config.yaml
train_examples: 155796
image_size: 24
crop_scale_min: 1
color_jitter: 0.2
kernel_size: 3
stem: "deep"
num_labels: 75
weight_decay: 0.2
Rows from block 11, named by matrix and row number. Rows with one number belong to one channel. Each number is 128 + 32 x the weight over its row's rms, rounded and kept within 0 to 255. All counts start at 0. After the name is the row's rms in percent of the matrix's.
# convs0: first 3x3 conv (model.blocks.11.convs.0.weight, 384x384x3x3), inputs 312-323, a 3x3 kernel for each
# convs1: second 3x3 conv (model.blocks.11.convs.1.weight, 384x384x3x3, transposed), outputs 312-323, a 3x3 kernel for each
convs0.301 102 [ 87  90 129 182 185 173 181 172 170 108  67  80 150 122 110 182 177 147  97 116 178 123 125 125 173 167 155  85  63  76 155 122  91 114 106  67 150 164 162 121 118 171 169  89 116 132 169 141  81 122  65 103 127 123  77  89 139 127 111 146 161 139 150  77  67 106 121  64  52 116  66  60 101 108 107  89 134 148  97 125 173 103  67 141 171 121  90 147 126 122 109 111  85 111  97 126 105 100 105 141 124 120 163 178 131 158 167 157]
convs1.301 099 [139 130 116 145 144 116 106  95 126 126 103 116 132 142 161 154 157 188 105 156 162  79 121 130 174 114  90 155 123 169 157 103 120 123 105 128 146 113 123 181 185 137 131 105 138 142 168 113 152 122 132 138 168 155 180 156 141 109 148 156 114 136 163 136 150 153 143 138 161 167 148 130 155 149 141 144 139 138 159 152 142 157 141 154 152 125 130 134 121 127 160 165 160 106 125 149 147 197 207 116  94  71 132 107 112 157 113 115]
convs0.302 095 [113 139 149 134 133 133 104  86 102 166 153 210 176 158 224 142 105 164  51 110 134 173 139 140 121 108 139 113 132 161 148 111 114 173 121 130  91 110 145  94 126 159 134 121 146 158 139 192 123  72 131 218 161 176 143 173 163 152 159 144 135 115 108 153 181 178 161 172 142 193 188 159 160 124 123 143 121 143 134 117 113 160 159 125 162 181 166 110  88  99 176 146 187  88  68 145 127 140 128 148 133 163 149 112 121 145 123 147]
convs1.302 101 [137 129 186 148 126 132 143 125 147 151  55  74 142  97 104 132 106 121 127  97 118  89  88  70 156 114 100 167 149 155 161 141 151 122 122 140 156 158 163 157 127 145 141 124 126 148 149 165 141 138 149 163 139 123 168 168 167 156 163 164  83  92 105  93  85  87 118 103  94 146 147 170 155 134 143 140 130 125 145 150 148 148 130 137 130 113 125 147 140 154 148  98  79  71  44  30 119 110  91 132 163 158 169 172 169 132 118 122]
convs0.303 098 [ 53  72 142 147 145 139 142 104  71 114  91 199 129  93 164  82  76 131 118 110 145 165 143 119 141 133 166 109  78 110 155 125 147 130  91 108  92 129 122 100 115 162 122  99 112 162 155 140 128 123 146 120 149 196 124 152 151 152 154 152 155 109  95  74 118 190 110 124 160 153 181 158 129 115 122 134 124 177 125 137 175 147 110 185 201 171 165 179 142 121 112 117 109  97  69 111  86 109 177 186 147 158 170 134 142 176 135 162]
convs1.303 096 [114 119 140 174 160 142 163 126 116 164  65 123 159  81 141 167  90 133 162 143 155 108 117 145 124 124 139 141 150 144 139 128 116 133 119 110 149 151 167 195 168 161 164 137 103 142 124  82  74  85 118  64 103 141  86  58  78 163 154 127 169 164 130 112 121 116  95  86  94  85 117 121  71 111 134  94 112 125  84 110 112 119  94 107  97  81  96 135 130 123 119  58  41 123  52  59 118  66  73 110 123 105 113 152 107 101 139  63]
convs0.304 098 [167 146 122 143 151 162 137 140 141 104 130 121 111 118 114 161 159 150  44 117 143  62 104 157 115 133 138  95  95 105 133 152 166 107 111 102 143 124 135 110 139  97 133  94 100 104 119 141 169 187 117  51  98  72 133 126 136  93 100 105 119 148 140 116 143 119  99 161 145 119 130 129 134 131 140  96  79 104 156 144 159 140 125 172 157 163 165 161 151 142 134 109 102 148 146 118 151 124 123 162 144 116 204 206 150 156 155 127]
convs1.304 101 [125 144 159 120 126 129  91 105 128 163 102 186 164 129 176 166 124 162 164 155 140 139 135 123 185 162 133 173 164 181 121 117 139 133 116 140 136 154 192 117 124 169  85  88 138 152 165 189 161 152 152 132 122  99  94  87  66  73  86 106 136 180 230 183 171 179 139 130 147 109 100 107 166 177 170  99 108 113 139 121 109 179 166 174 127 117 121 130 113 117 114 128  96  92  96  73 133 164 153  94  89 117  95 101 142 137 102 157]
convs0.305 108 [146 146 173 132 156 159 142 142 120 187 149 243 156 111 178 140 109 158 175 127 162 130  75  80  94  78 129  95  97 147 127 130 137 118 121 155  86 118 137 109 110 129 109 112 129 122 108  75 153 103  78 132 159 131 166 148 142 122 115  87 102  89  72 107  80 128 119 133 151 152 147 110 111 110 154 135 130 144 131 114  99 129 151 190 113 135 145 177 148 161  75  60  71 115 103 129 135 159 167 171 169 165 137 143 161 130 142 193]
convs1.305 111 [123 133 153 171 160 165 168 156 165 143  61  68 139  80  77 153 141 150  90  93  75 100 118 144 137 154 172 137 130 141 145 138 148 159 147 145 156 148 147 166 156 149 195 144 125 156 127 127 141 153 165 136 154 164  69  70  90 168 176 168 171 166 148 142 167 164 114 110 122 124 125 117 118 124 123 105 107 120 142 142 146 132 125 129 130 130 142 152 152 150 181 170 163 127 119 106 165 126 124 159 141 166 104  63  77 131 110  74]
convs0.306 097 [ 90  61  88 173 129  93 136 111  78 157 107 139 101 129 140  62  86 114 121 155 122 144 105 120 167 167 176  86 126  98 145 139  91 138 157 170 109  49  60  85 113 137 130 115 134 162 183 135 142 147 106 136 153 158 122 103 132 113 103 117 122 117 109 107 135 128 134 152 128 118 144 143 168 128 171 114  85 107 102  65  65 108  96 136 174 124 126 135 112 146 119 113 123 118 125 144 126  93 108  87 136 117 164 178 170 162 171 177]
convs1.306 086 [120 144 182 105 110 137 109  75 109  81  93 123 103 116  96 115 141 153 198 196 194 166 147 149 151  56 114 129 135 165 102  86 115 134 102 134  98 111 176 140 118 140 153 123 127  76  72  86  88  82  74 120 129 156 119 144 174 111 116 117 147 167 166  73  79 105 109 130 148 137 133 119 114 138 155 100 101 112 146 151 142 114 113 135  97  85 109 132 119 135 159 135 176 146 146 141 116 126 171 120 104 104 100  89 123 129 130 138]
convs0.307 096 [170 150 147 121 111  92  93 115 112 154 129 226 140 116 203 136  94 159  60  50 104 123 131 148 134 124 148 105 123 170 148 134 111 138 132 157 135 100  99 105  90 150  84 114  97  76 109  86 125 115 136 163 165 120 171 158 158 139 139 150 100 109 100 140 150 130 147 183 151 114 100 110 205 152 136 145  90 129 173  99 113 177 188 202 157 155 152 127  97 154 142 110 128  81  38  97 131 148 105 142 146 188 186 177 178 163 154 173]
convs1.307 096 [122 107 160  99  81 101 141 135 143 126  51  81 141  77  98 143 115 139 122 133 134 128 116 115 181 114 122 161 149 150 155 151 153 161 166 179 129 129 176 138 114 144 192 163 166 159 196 199 160 148 152 173 166 173 150 150 169 111 144 175 160 159 175 119 105 135 103  91 109 173 172 176 123 107 115 121 111 106 187 183 168 143 132 139 134 118 126 167 156 167 148 119 134 106 129 115  60  54  90 123 108 138  86  53  80 121  93 138]
convs0.308 099 [144  97 110 162 134 109 112 124 153 161 168 135 173 140 102 153 124 117 103 153 193 101 141 176 119 169 167 112  98  86 158 116  98 178 121 118 183 143  70 130 170 124  89 132 117  85 124 187  82 112 217 148 133 181 128 124 126 110 105  71 130 102  88 116 125 143 137 135 162 185 159 163 116 111 151 141 137 168 123 135 142 125  95 126 153 100  73 176 135 138 138  90  74 101  95 134 138 114 151 188 139 127 177 123 115 177 130 155]
convs1.308 100 [140 107 124 212 193 187 170 147 158 199 141  77 174 132  64 195 141 134 123  59  63 143  82  71 199 159 108 155 146 148 156 135 130 148 136 144 116 120 122 153 174 150 181 173 130 118 125 136 180 149 128 189 163 154 103  42  55 162 137 139 139 154 161 168 143 101 133 122 124 121 108 121 130 156 151 102 138 147 103 129 126 134 131 137 141 129 139 156 138 146 169 200 128 145 191 169 116 164 136 100 165 163  98 128  87 132 134  66]
convs0.309 095 [ 85  99  97  67  90  85 120 122 121  77 119 120  68 126 125  48 100 142 148 137 114 149 122  87 120 103  79 107 143  96 152 159 144 129 146 104 149 109  80 101  97  86 127 134 133 130 149 111 138 119  91 126  97  95 126 123 123 116 120 122 128 130 131 153 149 139 130 121 126 126 119  77 130 139 154 114 122 126 113 104 118 102 116 155 116 137 143  91 100 143 116 117 104 143 136 127 161 144 127 110 122  90 151 157 148 138 161 156]
convs1.309 089 [126 145 158 111 122 126 104 103 113 141 150 243 132 129 189 161 157 243 142 126 120 121 106 100 126 120 134 108 101 112  84  75  81  90  66  58 112 124 134 126 120 107  92  67  36 121 130 126  94 100 110  69  89  96 129 145 120 145 152 121 160 146 121 144 136 139 125 121 109 109 109  84 150 146 152 130 119 114 140 131 118 122 124 139 103 103 109 118 116 112 138 154 167 155 177 182 122 130 153 108  92 132 113 107 160 138 143 190]
convs0.310 097 [118 107  75 124 136 141 117 125 100 135 132 217 140 104 172 166 136 185 121 129 153 121  69 101 152 120 194 117 121 125 133 134 126 107 127 139  87  86 103  97 132 151  97 129 132 180 156 141 118 102 144 127 118 150 191 173 113 160 159  93 136 123  81 124  91 107 132 104  75 141 149 110 109  96 158 128 106 148 190 134 141 146 144 103 174 167 136 204 169 149  94  75 156  74  71 121 112 144 182 146 167 178 110 129 157  76 122 175]
convs1.310 093 [162 164 159 147 155 160 125 133 135 130  39  62 107  61  75 111  83  74 169 136 178 123 123 162 143 157 149 146 147 153 136 131 146 148 135 143 165 193 177 144 167 143 126 103 122 157 127 150 132 124 137 150 161 144 107  93 103 130 138 146 147 135 149 143 144 148 128 136 130 134 139 117 124 129 135 107 116 127 109 123 127 131 117 126 126 119 133 144 140 143 134 114 117 115  74  90 128 115 109 134  96  99 119  76  93 118  43  32]
convs0.311 094 [ 37  56  84 150  94  85 151 114 107 166 125 149 183 133 158 172 109 131 135 136 108 171 179 201 105 143 188 161 143 151 156 119 144 118  79 139 129 115 124 178 140 105 179 149 137 163 144  78  87 101 111 133 136 144  87  78 102 140 116 119 136 119 130 157 172 139 174 143  98  88  82  76 119 112 102  71  79  86 103  93 115  79  99  58 155 156 122 122  85  77 142 138 145 125 148  97 134 158  66 126 144 158 145 141 150 120 128 139]
convs1.311 086 [122 148 215 145 135 175 162 133 167  71 133 152  95 149 181  73 113 134 195 178 180 216 203 145 225 224 171 153 145 160 111 116 118 116 110 113 119 133 232 127 102 196 146 109 133 122 146 160  68  78 104 134 144 159 134 188 185 112 144 171 141 105 124 138 141 161 108 101 133 136 135 176 199 163 174 154 132 149 162 145 169 165 145 154 133 118 133 157 140 160 114  98 103  72  79  83  17  52  70 183 113 124 200 127 139 194 139 152]
convs0.312 093 [ 96 137 139 110 159 111 165 154 115 152  96 191 124  88 175 155 133 185  91 116 171 140  85 154 128 162 160  72 129 133 176 162 133 111 171 117 134  89  79 120 169 154 120 100 129 174 148 165 187 152 157 129 160 114  96  91 120 116 139 117 161 129 111 139 159 190 142 156 127 126 144 153 200 156 111 162  95  94 135 109 125 175 184 198 153 143 121 171 143 155 173 113 123 119  85 127 110  70 158 165 151 192 170 136 150 167 154 157]
convs1.312 089 [145 140 153 160 149 166 134 122 163 151  63 117 148 122 121 136  93  97 154 133 104 152 128 101 204 164 137 178 173 184 140 128 141 158 145 175 199 160 163 169 141 111 134 124 123 153 174 174 155 133 172 185 171 192 117 113 115 135 127 110 162 164 145 141 155 194 120 124 176 139 151 164 151 194 186 105 139 141 129 134 129 140 139 148 123 121 133 137 141 148 111  79  12  90  74  44 117 112 102 132 154 131 105 129  97  83 109  67]
convs0.313 122 [115 128 145 104 105 106 124  91  81 115 122 144 129 117 122 103 109 111  91 103  87 142 141 124 164 166 141 120 116 108 123 101  78  73  70  70 144 126 127 143 139 162 180 159 126  87  85  85  66  62  83 115 103 108 133 137 141 171 164 157 168 137 113 109 102 130 142 142 146 109 149 146 136 138 132 103  92  97  67  76 101  78  92  96  66  95  77  80  76  69 122 129 143 116 141 182  97 115 122 136 133 145 122 116 120 113 114 112]
convs1.313 104 [ 94 103 110  97 105 114 114 111 109 144 179 174  95 119 102  82  94  60 165 171 152 131 125  86  48  60  25 139 137 135 158 164 170 161 162 162 184 193 196 212 215 214 200 207 202 135 158 156 146 156 157 144 146 148 104 110  97 124 118 111 127 133 118 129 129 112 151 156 146 172 176 173 128 127 124 149 157 157 170 172 171 127 131 130 137 143 141 147 147 141 130 130 110  84  88  74 110 126 117 143 129 126 140 132 116 128 106  74]
convs0.314 096 [137 105  78 135  74  35  94  70  73 137 119 121 128 126 125 112 104  89 114 127 125 138 146 204 117 140 177 175 134 106 133 113 111 131  68 128 149 128  87 157 172 115 172 137 160 133 132 134  62  80  85 116 113 145 134 127 116 144  93 102 143 120 135 139 116  54  98 132  97  79 108 108  82  61  78  71  46  78  74  81  97 100  90  75  68  66  64  62  35   9 115 118 130 134 161 137 157 155 149 126 141 170 124 126 133 122 134 129]
convs1.314 093 [156 139 180 159 133 148 152 127 145  80 107 182  66 126 188 118 160 185 133 154 146 146 160 127 132 142 104 170 150 156 130 120 130 144 123 131 118 106 188 124  94 158 142 140 175  87 101 111  77 111 127 165 147 146 102 155 179  82 107 140 131 163 178 134 132 161 128 122 165 152 163 197 185 159 170 144 124 130 145 137 143 178 158 175 151 137 156 166 145 164 133 124 122 116 121 131  58  71  80 184 125 102 166 131 127 149 131 103]
convs0.315 102 [124  85  79 167 127  69 120 121  89 173 140 148 162 140 158 153 127 155 126 125 123 124 155 137 165 130 144 150 130 123 144 123 120  93 109 159 121 128 125  87  88  97 130 109  91 175 181 185 110 145 174 144 134 176 109 114  68 127 166 110 153 173 141 171 164 148 147 158 128  97 106 130  83 118 186  47 103 185 158 139 162 120 120  86 179 135  93 156 148 137 156 146 124 133 127 109 152 153 135 129 136 136 126 125 135 110 126 146]
convs1.315 100 [139 120 146 145 121 156 135 114 143  63 105 115  97 143 156 107 153 171 137 150 179 163 165 175 219 178 153 157 138 151 127 105 118 126  94 104 119 102 126 116  98 125 142 119 141 145  99 144 120  65  84 168 146 117 158 166 138 108 109 105 133 146 164 178 149 159 134 119 165 132 120 145 164 155 155 132 127 146 132 122 134 162 142 147 129 111 128 132 110 120  99 101 113  68  74 106  71  63  78 188 101  79 221 127  97 250 145 119]
convs0.316 096 [101 102 130 127 127 102 142 121 136 166 115 172 111  79 136 158 134 162 153 160 178 121 109 129 143 164 213 117  96 143 137 154 170  80 134 182 106 118 123 161 137 100 157 150 112 184 158 140 135 100 124  88 112 111 118 107 147 119  92 114 141 128 133 155 150 163 125 129 121  99 124 148 206 158 138 115  79  70 110  84 113 165 132 158 130 150 148 159 151 164 147 146 164 126  79 114 149  75 108 167 133 177 158 144 173 148 136 160]
convs1.316 103 [173 147 171 127 111 145 113  96 130 163  92 152 167 110 122 145  95  92 197 158 121 177 109  87 198 155 185 142 143 167  83 109 124 106 109 125 147 125 155  74  69  91  98 103  78 147 123 153 162 145 153 160 150 183  95 112 101 104  97  94 162 161 126 155 157 176 128 134 140 104 103 140 169 179 175  85  88 104 111  96 114 127 121 137  86  79 105 109 101 122 178 116 101  85  65  42  96 118 126 107  97 105  95 115 123  81  79 121]
convs0.317 096 [131 124 145 116 141 128 163 139 121 106 127 130 131 137 119 129 123 120  91  76 158 118 153 153 137 184 168 119 104  99 139 168 133 161 149 108 130 159 141 119 173 159 153 122  96  97  98 164 119 149 122  91 153 140  63 108 152  98  97 127 136 146 166 123 110 127 160 148 133 167  96  99 124 150 135 121  91  69 144 130 118 121 117 165 144 137 123 146 136 139 138  80  99 130  89  97 137  82  91 189 143 107 186 164 133 195 145 114]
convs1.317 088 [ 81  88 131 142  98 104 143 107  92 154  88 161 152 105 143 160 123 157 213 173  99 174 129 111 138 133 157 177 163 181 144 120 155 129 112 161 117 110 178 126  70 115 129  98 118 178 172 168 117  92 115 149 122 131  97  80  88  85 134  87 132 182 195 157 128 143 155 118 140 131 118 128 152 166 171 108 123 140 115 104 130 140 126 133 119 102 120 128 117 132 136 101  65  98 125 126  80 144 133  94 105 119  75 103 105 143 157 127]
convs0.318 099 [ 91  63  72 101 108 137 122 146 214 163 106 179 153 111 167 136 159 219 152 130  73 178 152 115 138 132 160  94 154 136 104 152 163  58 119 129  74  87 106 101 115  93 113 114 123 142 126 123 204 168 139 177  90 129 116  93  71 107 108  96 105 133 191 100 114 165  84 105 157 134 146 140 163 120 108 145 117  85 154 176 170 132 126 107  89 138 145 155 181 208 130 150 155 136 105 133 135 128 162 127 142 152 131 151 184 127 124 137]
convs1.318 098 [160 158 165 113 139 160 119 105 114 167 104 118 176 139 149 189 104  92 168 156 127 145 182 181 120 173 172 158 164 164 126 131 142 133 161 155 175 160 132 143 134 146 140 131 130 139 153 148 103 135 145 106 120 116 159 159 118 142  92  62 196 191 178 146 138 136 110 115 104 130 139 114 154 177 153 136 158 130 138 139 111 137 148 138 122 133 120 126 132 117 110  97  74 128  84  85 143 174 181  85  87 113  97 122 147  71  57 154]
convs0.319 101 [145 144 154 168 150 159 114 133 129 143 142 203 206 152 220 128  94 195  70 118 163 158 157 163 101 123 185 143 117 140 106  94  98 145 109 147 143 153 126 125 123 151 113 148 192  98 129 148  72 104 140 164 170 183 129 125 130 157 150 145 168 147  97  91 119 125 106  89 156 145 158 166 115  98 134 106 110 164 148 134 173 183 126 125 160 144 144 163 149 138 131 105 166  86  95 113 147 145 174 168 151 164 155 127 143 149 128 163]
convs1.319 113 [133 127 167 143 122 108 159 136 162 166  64 121 164 111 148 146 100 148 109  74 129 104 100 103 165 144 122 146 133 142 165 155 180 135 139 129 110 133 176 142 118 191 142 112 161  93  94 154 150 151 172 169 158 156 143 140 153 159 156 150 118 111 128  96 112 138 150 134 150 176 164 193 109  91 112 145 135 158 129 136 168 135 109 118 135 119 134 146 139 153 146 103 128 109  95  96  98  99 104 124 107 124 155 105 108 115  57  76]
convs0.320 113 [142 149 142  90 100  57  43  45  87 141 120 149 123 122 144 101 117 154 119 148 136  83 109 118 102 111 106  24  85 140  48 136 154 145 167 143 104 130 127  97  84  87  73 129 126 153 115 148 123 105 154 185 134 107 153 146  93 143 128  50  77  87 111  96 105 152 155 173 122 179 187 115 158 140 104 138 113  89  89  77 111  62 120 124  78 134 153 109 123 152  93 113 118 134 126 130 106 148 151  36  69 144  90 112 145 145 141 137]
convs1.320 103 [133 134 111 132 134 122  86  90 101  83 112 122  76  99 104  71  93 134 119 145 119 158 116 143 120 122 148  98 114  69  98 104  87  94  98  74  71  86  69 101 121  98  94 112 102  85 110  44  86  85  74 101 116 117 103 115 108 128 101  92 149 137 145 111 141 107  88 111  84  85  75  71 111 110  91 100 113 109  89  90  82  90  95  81  82 110 109  84  86  82 108 136 135 121 126 122  56  84 118 161 102 117 118  62 125 124  65 161]
convs0.321 097 [127 147 150 107 120 117 107  91  66 168 153 157 126 121 141 104  74 115  86 138 180 100 141 188  80 137 159  99 110 126 159 140 117 122 126 139 118 115  79 105 126 103  76 108  99 126 186 187  91 129 198 182 216 187 129 141 131  86  90 111 110  91  94 111 130 152 160 152 143 142 134 188 165  95 138 141 113 165 119 100 133 194 123 143 166 137 135 141 117 132 148 104  90 104  67 123 146  90 160 201 137 133 181 115 100 210 153 137]
convs1.321 092 [152 145 131 177 144 137 150 140 162 154 102  74 140 119  62 159 134 124 132  86  60 143 104  65 147 130 105 133 120 137 126 114 123 130 124 142 124 112 137 137 136 156 163 194 163 116 113 140 160 125 132 155 133 160 161  98  56 174 141 134 145 155 169 143 127 129  68  80 105 110 118 137 120 152 143 104 139 128 111 120 124 133 128 128 125 121 121 142 139 141 135 146  97 135 147 118 110 140 115 121 185 158 122 166  88 123 171  90]
convs0.322 101 [110 106 163 123 142 155 121 105 129 150 146 132 157 148 143 142 132 128 140 151  55 130 135 107 137 142 105 109 134 115 135 119  34 109 152  68 137  89 113 139 117 107 130 108 117 155 162  48 139 155  47 125 161  51  78  90 139  57  95 144  84 102 147  99 138  84 117 131  46 132  90  95 147 126 136 143 134 138 168 134 136 108 148 176 117 114 130  65 107 137 137  55 104 123  59 101 175 141 131 134 169 142 141 166 124 143 168 128]
convs1.322 102 [ 92 125 121  96 124 125  79 116 100 130 123 119 193 173 167 193 147 151  80  98 113 143 136 125 130 103  70  81 132 139  88 130 106  68 103  83  89 138 133 100 135 107  92  88  72  86  87 142  76 114 141  44  87 100 132 127 160 161 161 150 153 158 143 131 133 120 126 136 102 105  96  65  97 107 125 119 132 126 115 114  94  95 146 148 106 147 134  96 125 104 125 152 155  95 133 124 119 105 110 100  96  92 107  74  93 153 106 147]
convs0.323 097 [107  40  25  94 110 134 148 139 187 160 113 149 113 122 168 116 129 187 190 153 107 120 127 135 100 117 138 121 134 113  83 164 168 110 135 158  95  72 109 152 163  96 175 166 153 177 121 116 173 162 153 126  81  97  91  80  57  95 110 115  90 136 155 159 125 137  63  98 160 114 115 158 132 127 111 135 134 123 119 144 134 160 123  82 108 168 152 153 159 164 107 125 157 169 112 117 152 127  91 114 141 138 116 171 174  96 128 144]
convs1.323 102 [153 151 149 117 149 171 116 131 177 133  98 138 158 124 145 174 118 124 153 178 133 159 163 148 153 191 201 177 175 175 103 127 145 116 139 153 168 178 114 101 136 112 123 133 118 123 128 145 102 135 147 104 127 134 149 177 151 130 114  95 155 154 125 178 159 148 129 124 127 110 110 114 205 207 167 152 157 128 122 123 123 148 155 149 109 125 124 117 132 124 141 143  97 119  95  71 104 115 116 127 102 117 128 114 135 104  66 141]
convs0.324 095 [120 104 130 163 177 195 136 117 137 139 127 160 157 114 157 176 133 153 115 108 145  93  94 154 150 181 190  65  78 105  97 152 155 112 159 154 161 149 143 161 147 144 148 123 114 130 123 149  85  74 110 137 134 108  96 103  97  76  89  68 114 148 171  97  92  73 108  96 103 137 130  73 128 110 102 150 114  96 126  85 108  81  93 111 161 155 121 175 142 137 113 117 143 159 120 100 107  90 128  95 107 133 147 170 178 137 169 169]
convs1.324 091 [105 132 141 132 124 136 111 138 177 112 108 217 129 102 138 194 133 135 162 169  81  99  81  65  62  66 121 135 134 158 107 101 138  93 106 136 106 101 157 108 111 123 102 145 152 114 121 141 140 145 128 105 107 106 123 121 107  82 101 114 169 169 176 146 147 135 126 150 133 122 119 120 164 169 169 146 142 133 164 155 142 156 162 169 126 130 141 117 123 130  81  85 100 155 125 102 150 156 128 146 122 136 125 100 106 138 152 167]
convs0.325 097 [116 102 104 148 126 116 143 111 143 146 118 164 169 111 188 141 115 174 124  92 102 150 171 105 161 193 158 103 141 180 104 140 116 108 149 111 117 140 107 134 137 160 163 180 163 155 118 147 142  72 121 170 129 152 120 115 148 132 156 171 121 151 151  96 146 126 107 141 138 107  89 129 182 134  92 141 108 110 138 108 138 183 136 166 176 168 133 148 103 132 128 108  91 115  64  58 166 107  56 118 120 144 139 126 101 151 134 103]
convs1.325 089 [137 148 143 136 109 107 126 111 110 159  91 121 156  91 159 128  88 153 186 185 168 136 147 158 187 145 138 131 108 139 126  93 106 143 123 134 159 127 105 162 110 124 156 110 145 107 124 185 111 108 166 151 139 161 158 174 157 160 188 170 156 148 108 114  49 100 104  75 120 142 133 177  88  83 102 118 105 104 142 132 143 114  98 131 129 110 133 150 140 164  90  64  82  90  95 113  98 113 101 102 113  96 109 118  98  53 140 148]
convs0.326 116 [ 84  39  81 105  91  87 120  96  64 137 130 129 117 127 135 122 119 131 123 136 151 132 137 134 146 147 125 121 120 144  52 112 152  52  97 123 127 117  95 120 117 115 127 131 121  77 153 159  76 113 153  60  77 141 106  32  64 136  98  42 145 138  37 110 137 149 119 138 149 152 150 122 173 163 134 161 159 127 156 154 146 112 130 159  55 115 161  53  95 141 113 117 102 121 136 112 156 180 142 113 142 154  97 129 148  89 116 143]
convs1.326 106 [127 132 129 130 129 128  99 120 115 129 158 119 138 150 124 149 154 131 114  80  70  92  63  69  77  43  58 141 130 121 125 119 104  88  94  87 115 122  95 113 118 117  78 113 156 133 119 107 125 123 111  95 100  97 128 129 130 124 109  90 129 113  90 157 157 137 133 141 110  94 109  85 146 151 137 122 139 128  73  99  98 137 139 135 115 125 123  79  94  92 168 148 177 140 155 174  87 143 157 108 142 165 121 143 150 107 102 127]
convs0.327 094 [ 59 139 173 124 163 148 126 106  73 193 130 185 163 110 156 130  92 115 124  73 137 113 102 115 143 146 175  89 127 192 138 132 102 127 120 148  97 112 120  91 154 136 107 148 112 122 149 109 108 110 103 171 175 130 132 167 162 105 138 164  88 122  94 113 195 177 154 157 137 182 106 119 191 119 123 151  99 111 149 117  97 173 164 211 156 165 161 104  72 115 191 153 109 137  65 119 148 125 137 147 142 170 172 154 162 168 152 192]
convs1.327 093 [136 146 193 129 125 135 149 141 169 165 120 122 151 106 104 153 145 168 173 137 141 150 104 116 208 144 166 153 139 151 136 109 115 147 120 158 122 112 165 157 113 160 176 123 136 144 187 179 125  95 123 140 120 153 133 130 112 144 150 134 137 140 142 122 110 146  89  96 116 121 130 154 141 135 126 117  87  88 173 158 139 145 135 147 101  82 105 128 136 164 160 138 130  84  81  65 128  96  98  88 122 124  93 130 106  98 153 108]
convs0.328 099 [135 149 157 116 101 124  92  81 124 139 143 210 137 116 185 128  70 133 146 112 138 170 142 160 169 159 181 106 124 182 107  92  91 105 116 131  79  69  92 132 130 151  80  86 107 148 121 112  82  66  89 220 199 171 120 138 150 149 157 176  93  81  91  92 119 117 129 150 133  82 123 122 153  71  67 125  81 108 166 126 106 195 190 182 192 177 155 125 102 112 120  86 122  73  40  69 133 117  72 152 168 210 129 137 176 136 149 192]
convs1.328 089 [103  78 122 117  97 105 132 130 143 135  60 119 123 103 166 112  95 159 132 108 126 141  98 108 164 126 148 141 125 145 139 128 148 129 129 149 105 101 163 120 101 166 134 111 146 114 139 191 110 103 131 112  90  94  97 123 140 159 183 193 151 168 162 106  88  93 108  73  77 135 139 153 163 127 132 144 113 112 144 137 140 158 139 150 131 108 119 134 122 145 171 118 112  93  94  87 102  73  81 120 109  96 129 100 112 103 118 130]
convs0.329 096 [ 66  59  65 142 101 118 162 152 116 135 129 134 142 129 141 197 148 168 163 124 119 155 122 128 169 160 176 158  97 106 174 129 143 150 102 165  64 125 152  48  88 130 110 118 147 161 197 139 128 169 166  87 128 148 108 136 127 132 130 115 153 155 134 167 183 177 124 136 105 115 111  98 115 118 144  65  67 121 165 124 161 190 138 108 178 125  99 208 152 166 137 119 115 130  94  62 137 113  90 164 156 176 151 161 183 106 144 179]
convs1.329 097 [159 149 175 159 134 168 128 118 159  65 107 115  71 124 161  81 136 159 180 175 220 191 196 215 224 190 202 165 147 154 135 116  98 136 127 130 170 143 160 139 142 145 156 101 129 166 134 163 115  87 113 115 117 142 157 175 174  99 104 109 137 133 164 166 169 195 138 138 155 146 141 159 192 174 172 141 125 136 161 139 150 167 143 155 131 116 133 140 117 133 106 124 122  69  74  75  52  81  86 164  81  82 184 105 114 193  90  84]
convs0.330 098 [ 66  99  84 133 141 136 136 127 128 142 132 132 111 123 129 100 103 105 134 128 137 119 136 151 129 139 142 127 123 117 117 151 165  38  90  83  93 114 100 134 140 142 111 140 157  83  82  84  87 105 135 137 127 113  19  54  70  85  92  89 108 121 118 127 118 118 143 154 154 121 148 149 168 135 138 159 141 143 140 125 132  98  95  89  86 118 103   9  57  61 142 117 104 141 121 143 172 163 162 123 135 138 117 133 136  89 122 120]
convs1.330 093 [169 168 166 109 121 130 145 155 164 174 157 144 148 143 129 151 143 132 133 108  98 123 117 105  94  84  84 123 138 130 146 142 132 126 128 114 137 138 105  88 131 143 109 106 126 171 159 145 129 122 138 109 107 107 174 183 174 106 120 120 132 142 151 167 171 162 147 142 133 117 119 119 142 147 150 100 121 131 106 129 139 138 147 145 129 139 146 114 118 131 139 147 168 108 116 134 123 130 140  68  94  91  91 128 119  37 107 110]
convs0.331 104 [171 112  62 161  96  97 115 138 158 111 108 110 135 124 113 145 160 161  81 138 154  89 119 154 135 133 121  99  99 128 116 136 145 115  96  81 153 134  80 126  98  99 142 120 111  56 110 124 139 146 125 138  99  76 155 141 129 118 108  93 117 132 143 164  82  68  92 108 131 158 124 123  93  99  72  96  65  83 121 163 186 108  71  82 126 116 104 129 148 136 108 130 144 120 154 175 143 133  80  84 101 115 148 160 157 146 130 131]
convs1.331 092 [130 148 141 138 154 165 117 137 163 118 142 156 133 146 166 158 132 151 135 152 154 114 137 157 136 131 156 107 121 116 141 129 123 117 129 106 116 108 119 156 156 158  88 135 135  97 138 118 110 107  89  70  87  74 145 146 133 104 129 122 223 195 201 142 136  91 114 148 124 125 123  89 114 120 107 124 140 113 135 138 104 144 137 129 126 130 122 118 125 111  66  93  91 115 120 122 177 210 229  98  74 117 129 116 145 205 146 186]
convs0.332 104 [155 170 161  33  83  66  72  90  68 155 151 137  88 111 108  59  92 106 139 143 151  95  96 104  57  51  57  93 105 112 132 137 153 154 155 167  78 105 101 100  72  66 123 130 136 118 120  94 122  96  85 167 160  96 156 161 153 128 150 134  80  84  82 138 138 138 135 159 136 162 184 175 124 130 121  83  78  55  63  71  60 101  49  81  98 107 136 135 145 155  83 101 115 154 193 173 113 134 143  85  65 117 131 124 145 129 136 138]
convs1.332 098 [136 127 121 135 120 130 110 112 102 148 155 199 103 120 128 133 159 162 143 153 131 148 123 106 136 162 154 115 101  95 113 123 127 110 126 123  90 103 110 108 128 130 105 125 113 116 111  81 103 102 103 131 149 153 104 122 126 108 130 122 138 127 116 125 111  89 122 109  96 108 125 108 132 122 115 118 124 130 115 123 124 126 117 111 130 142 140 105 123 118 151 152 135 129 136 136 102 113 131 134 115 137 125 104 136  82 102 175]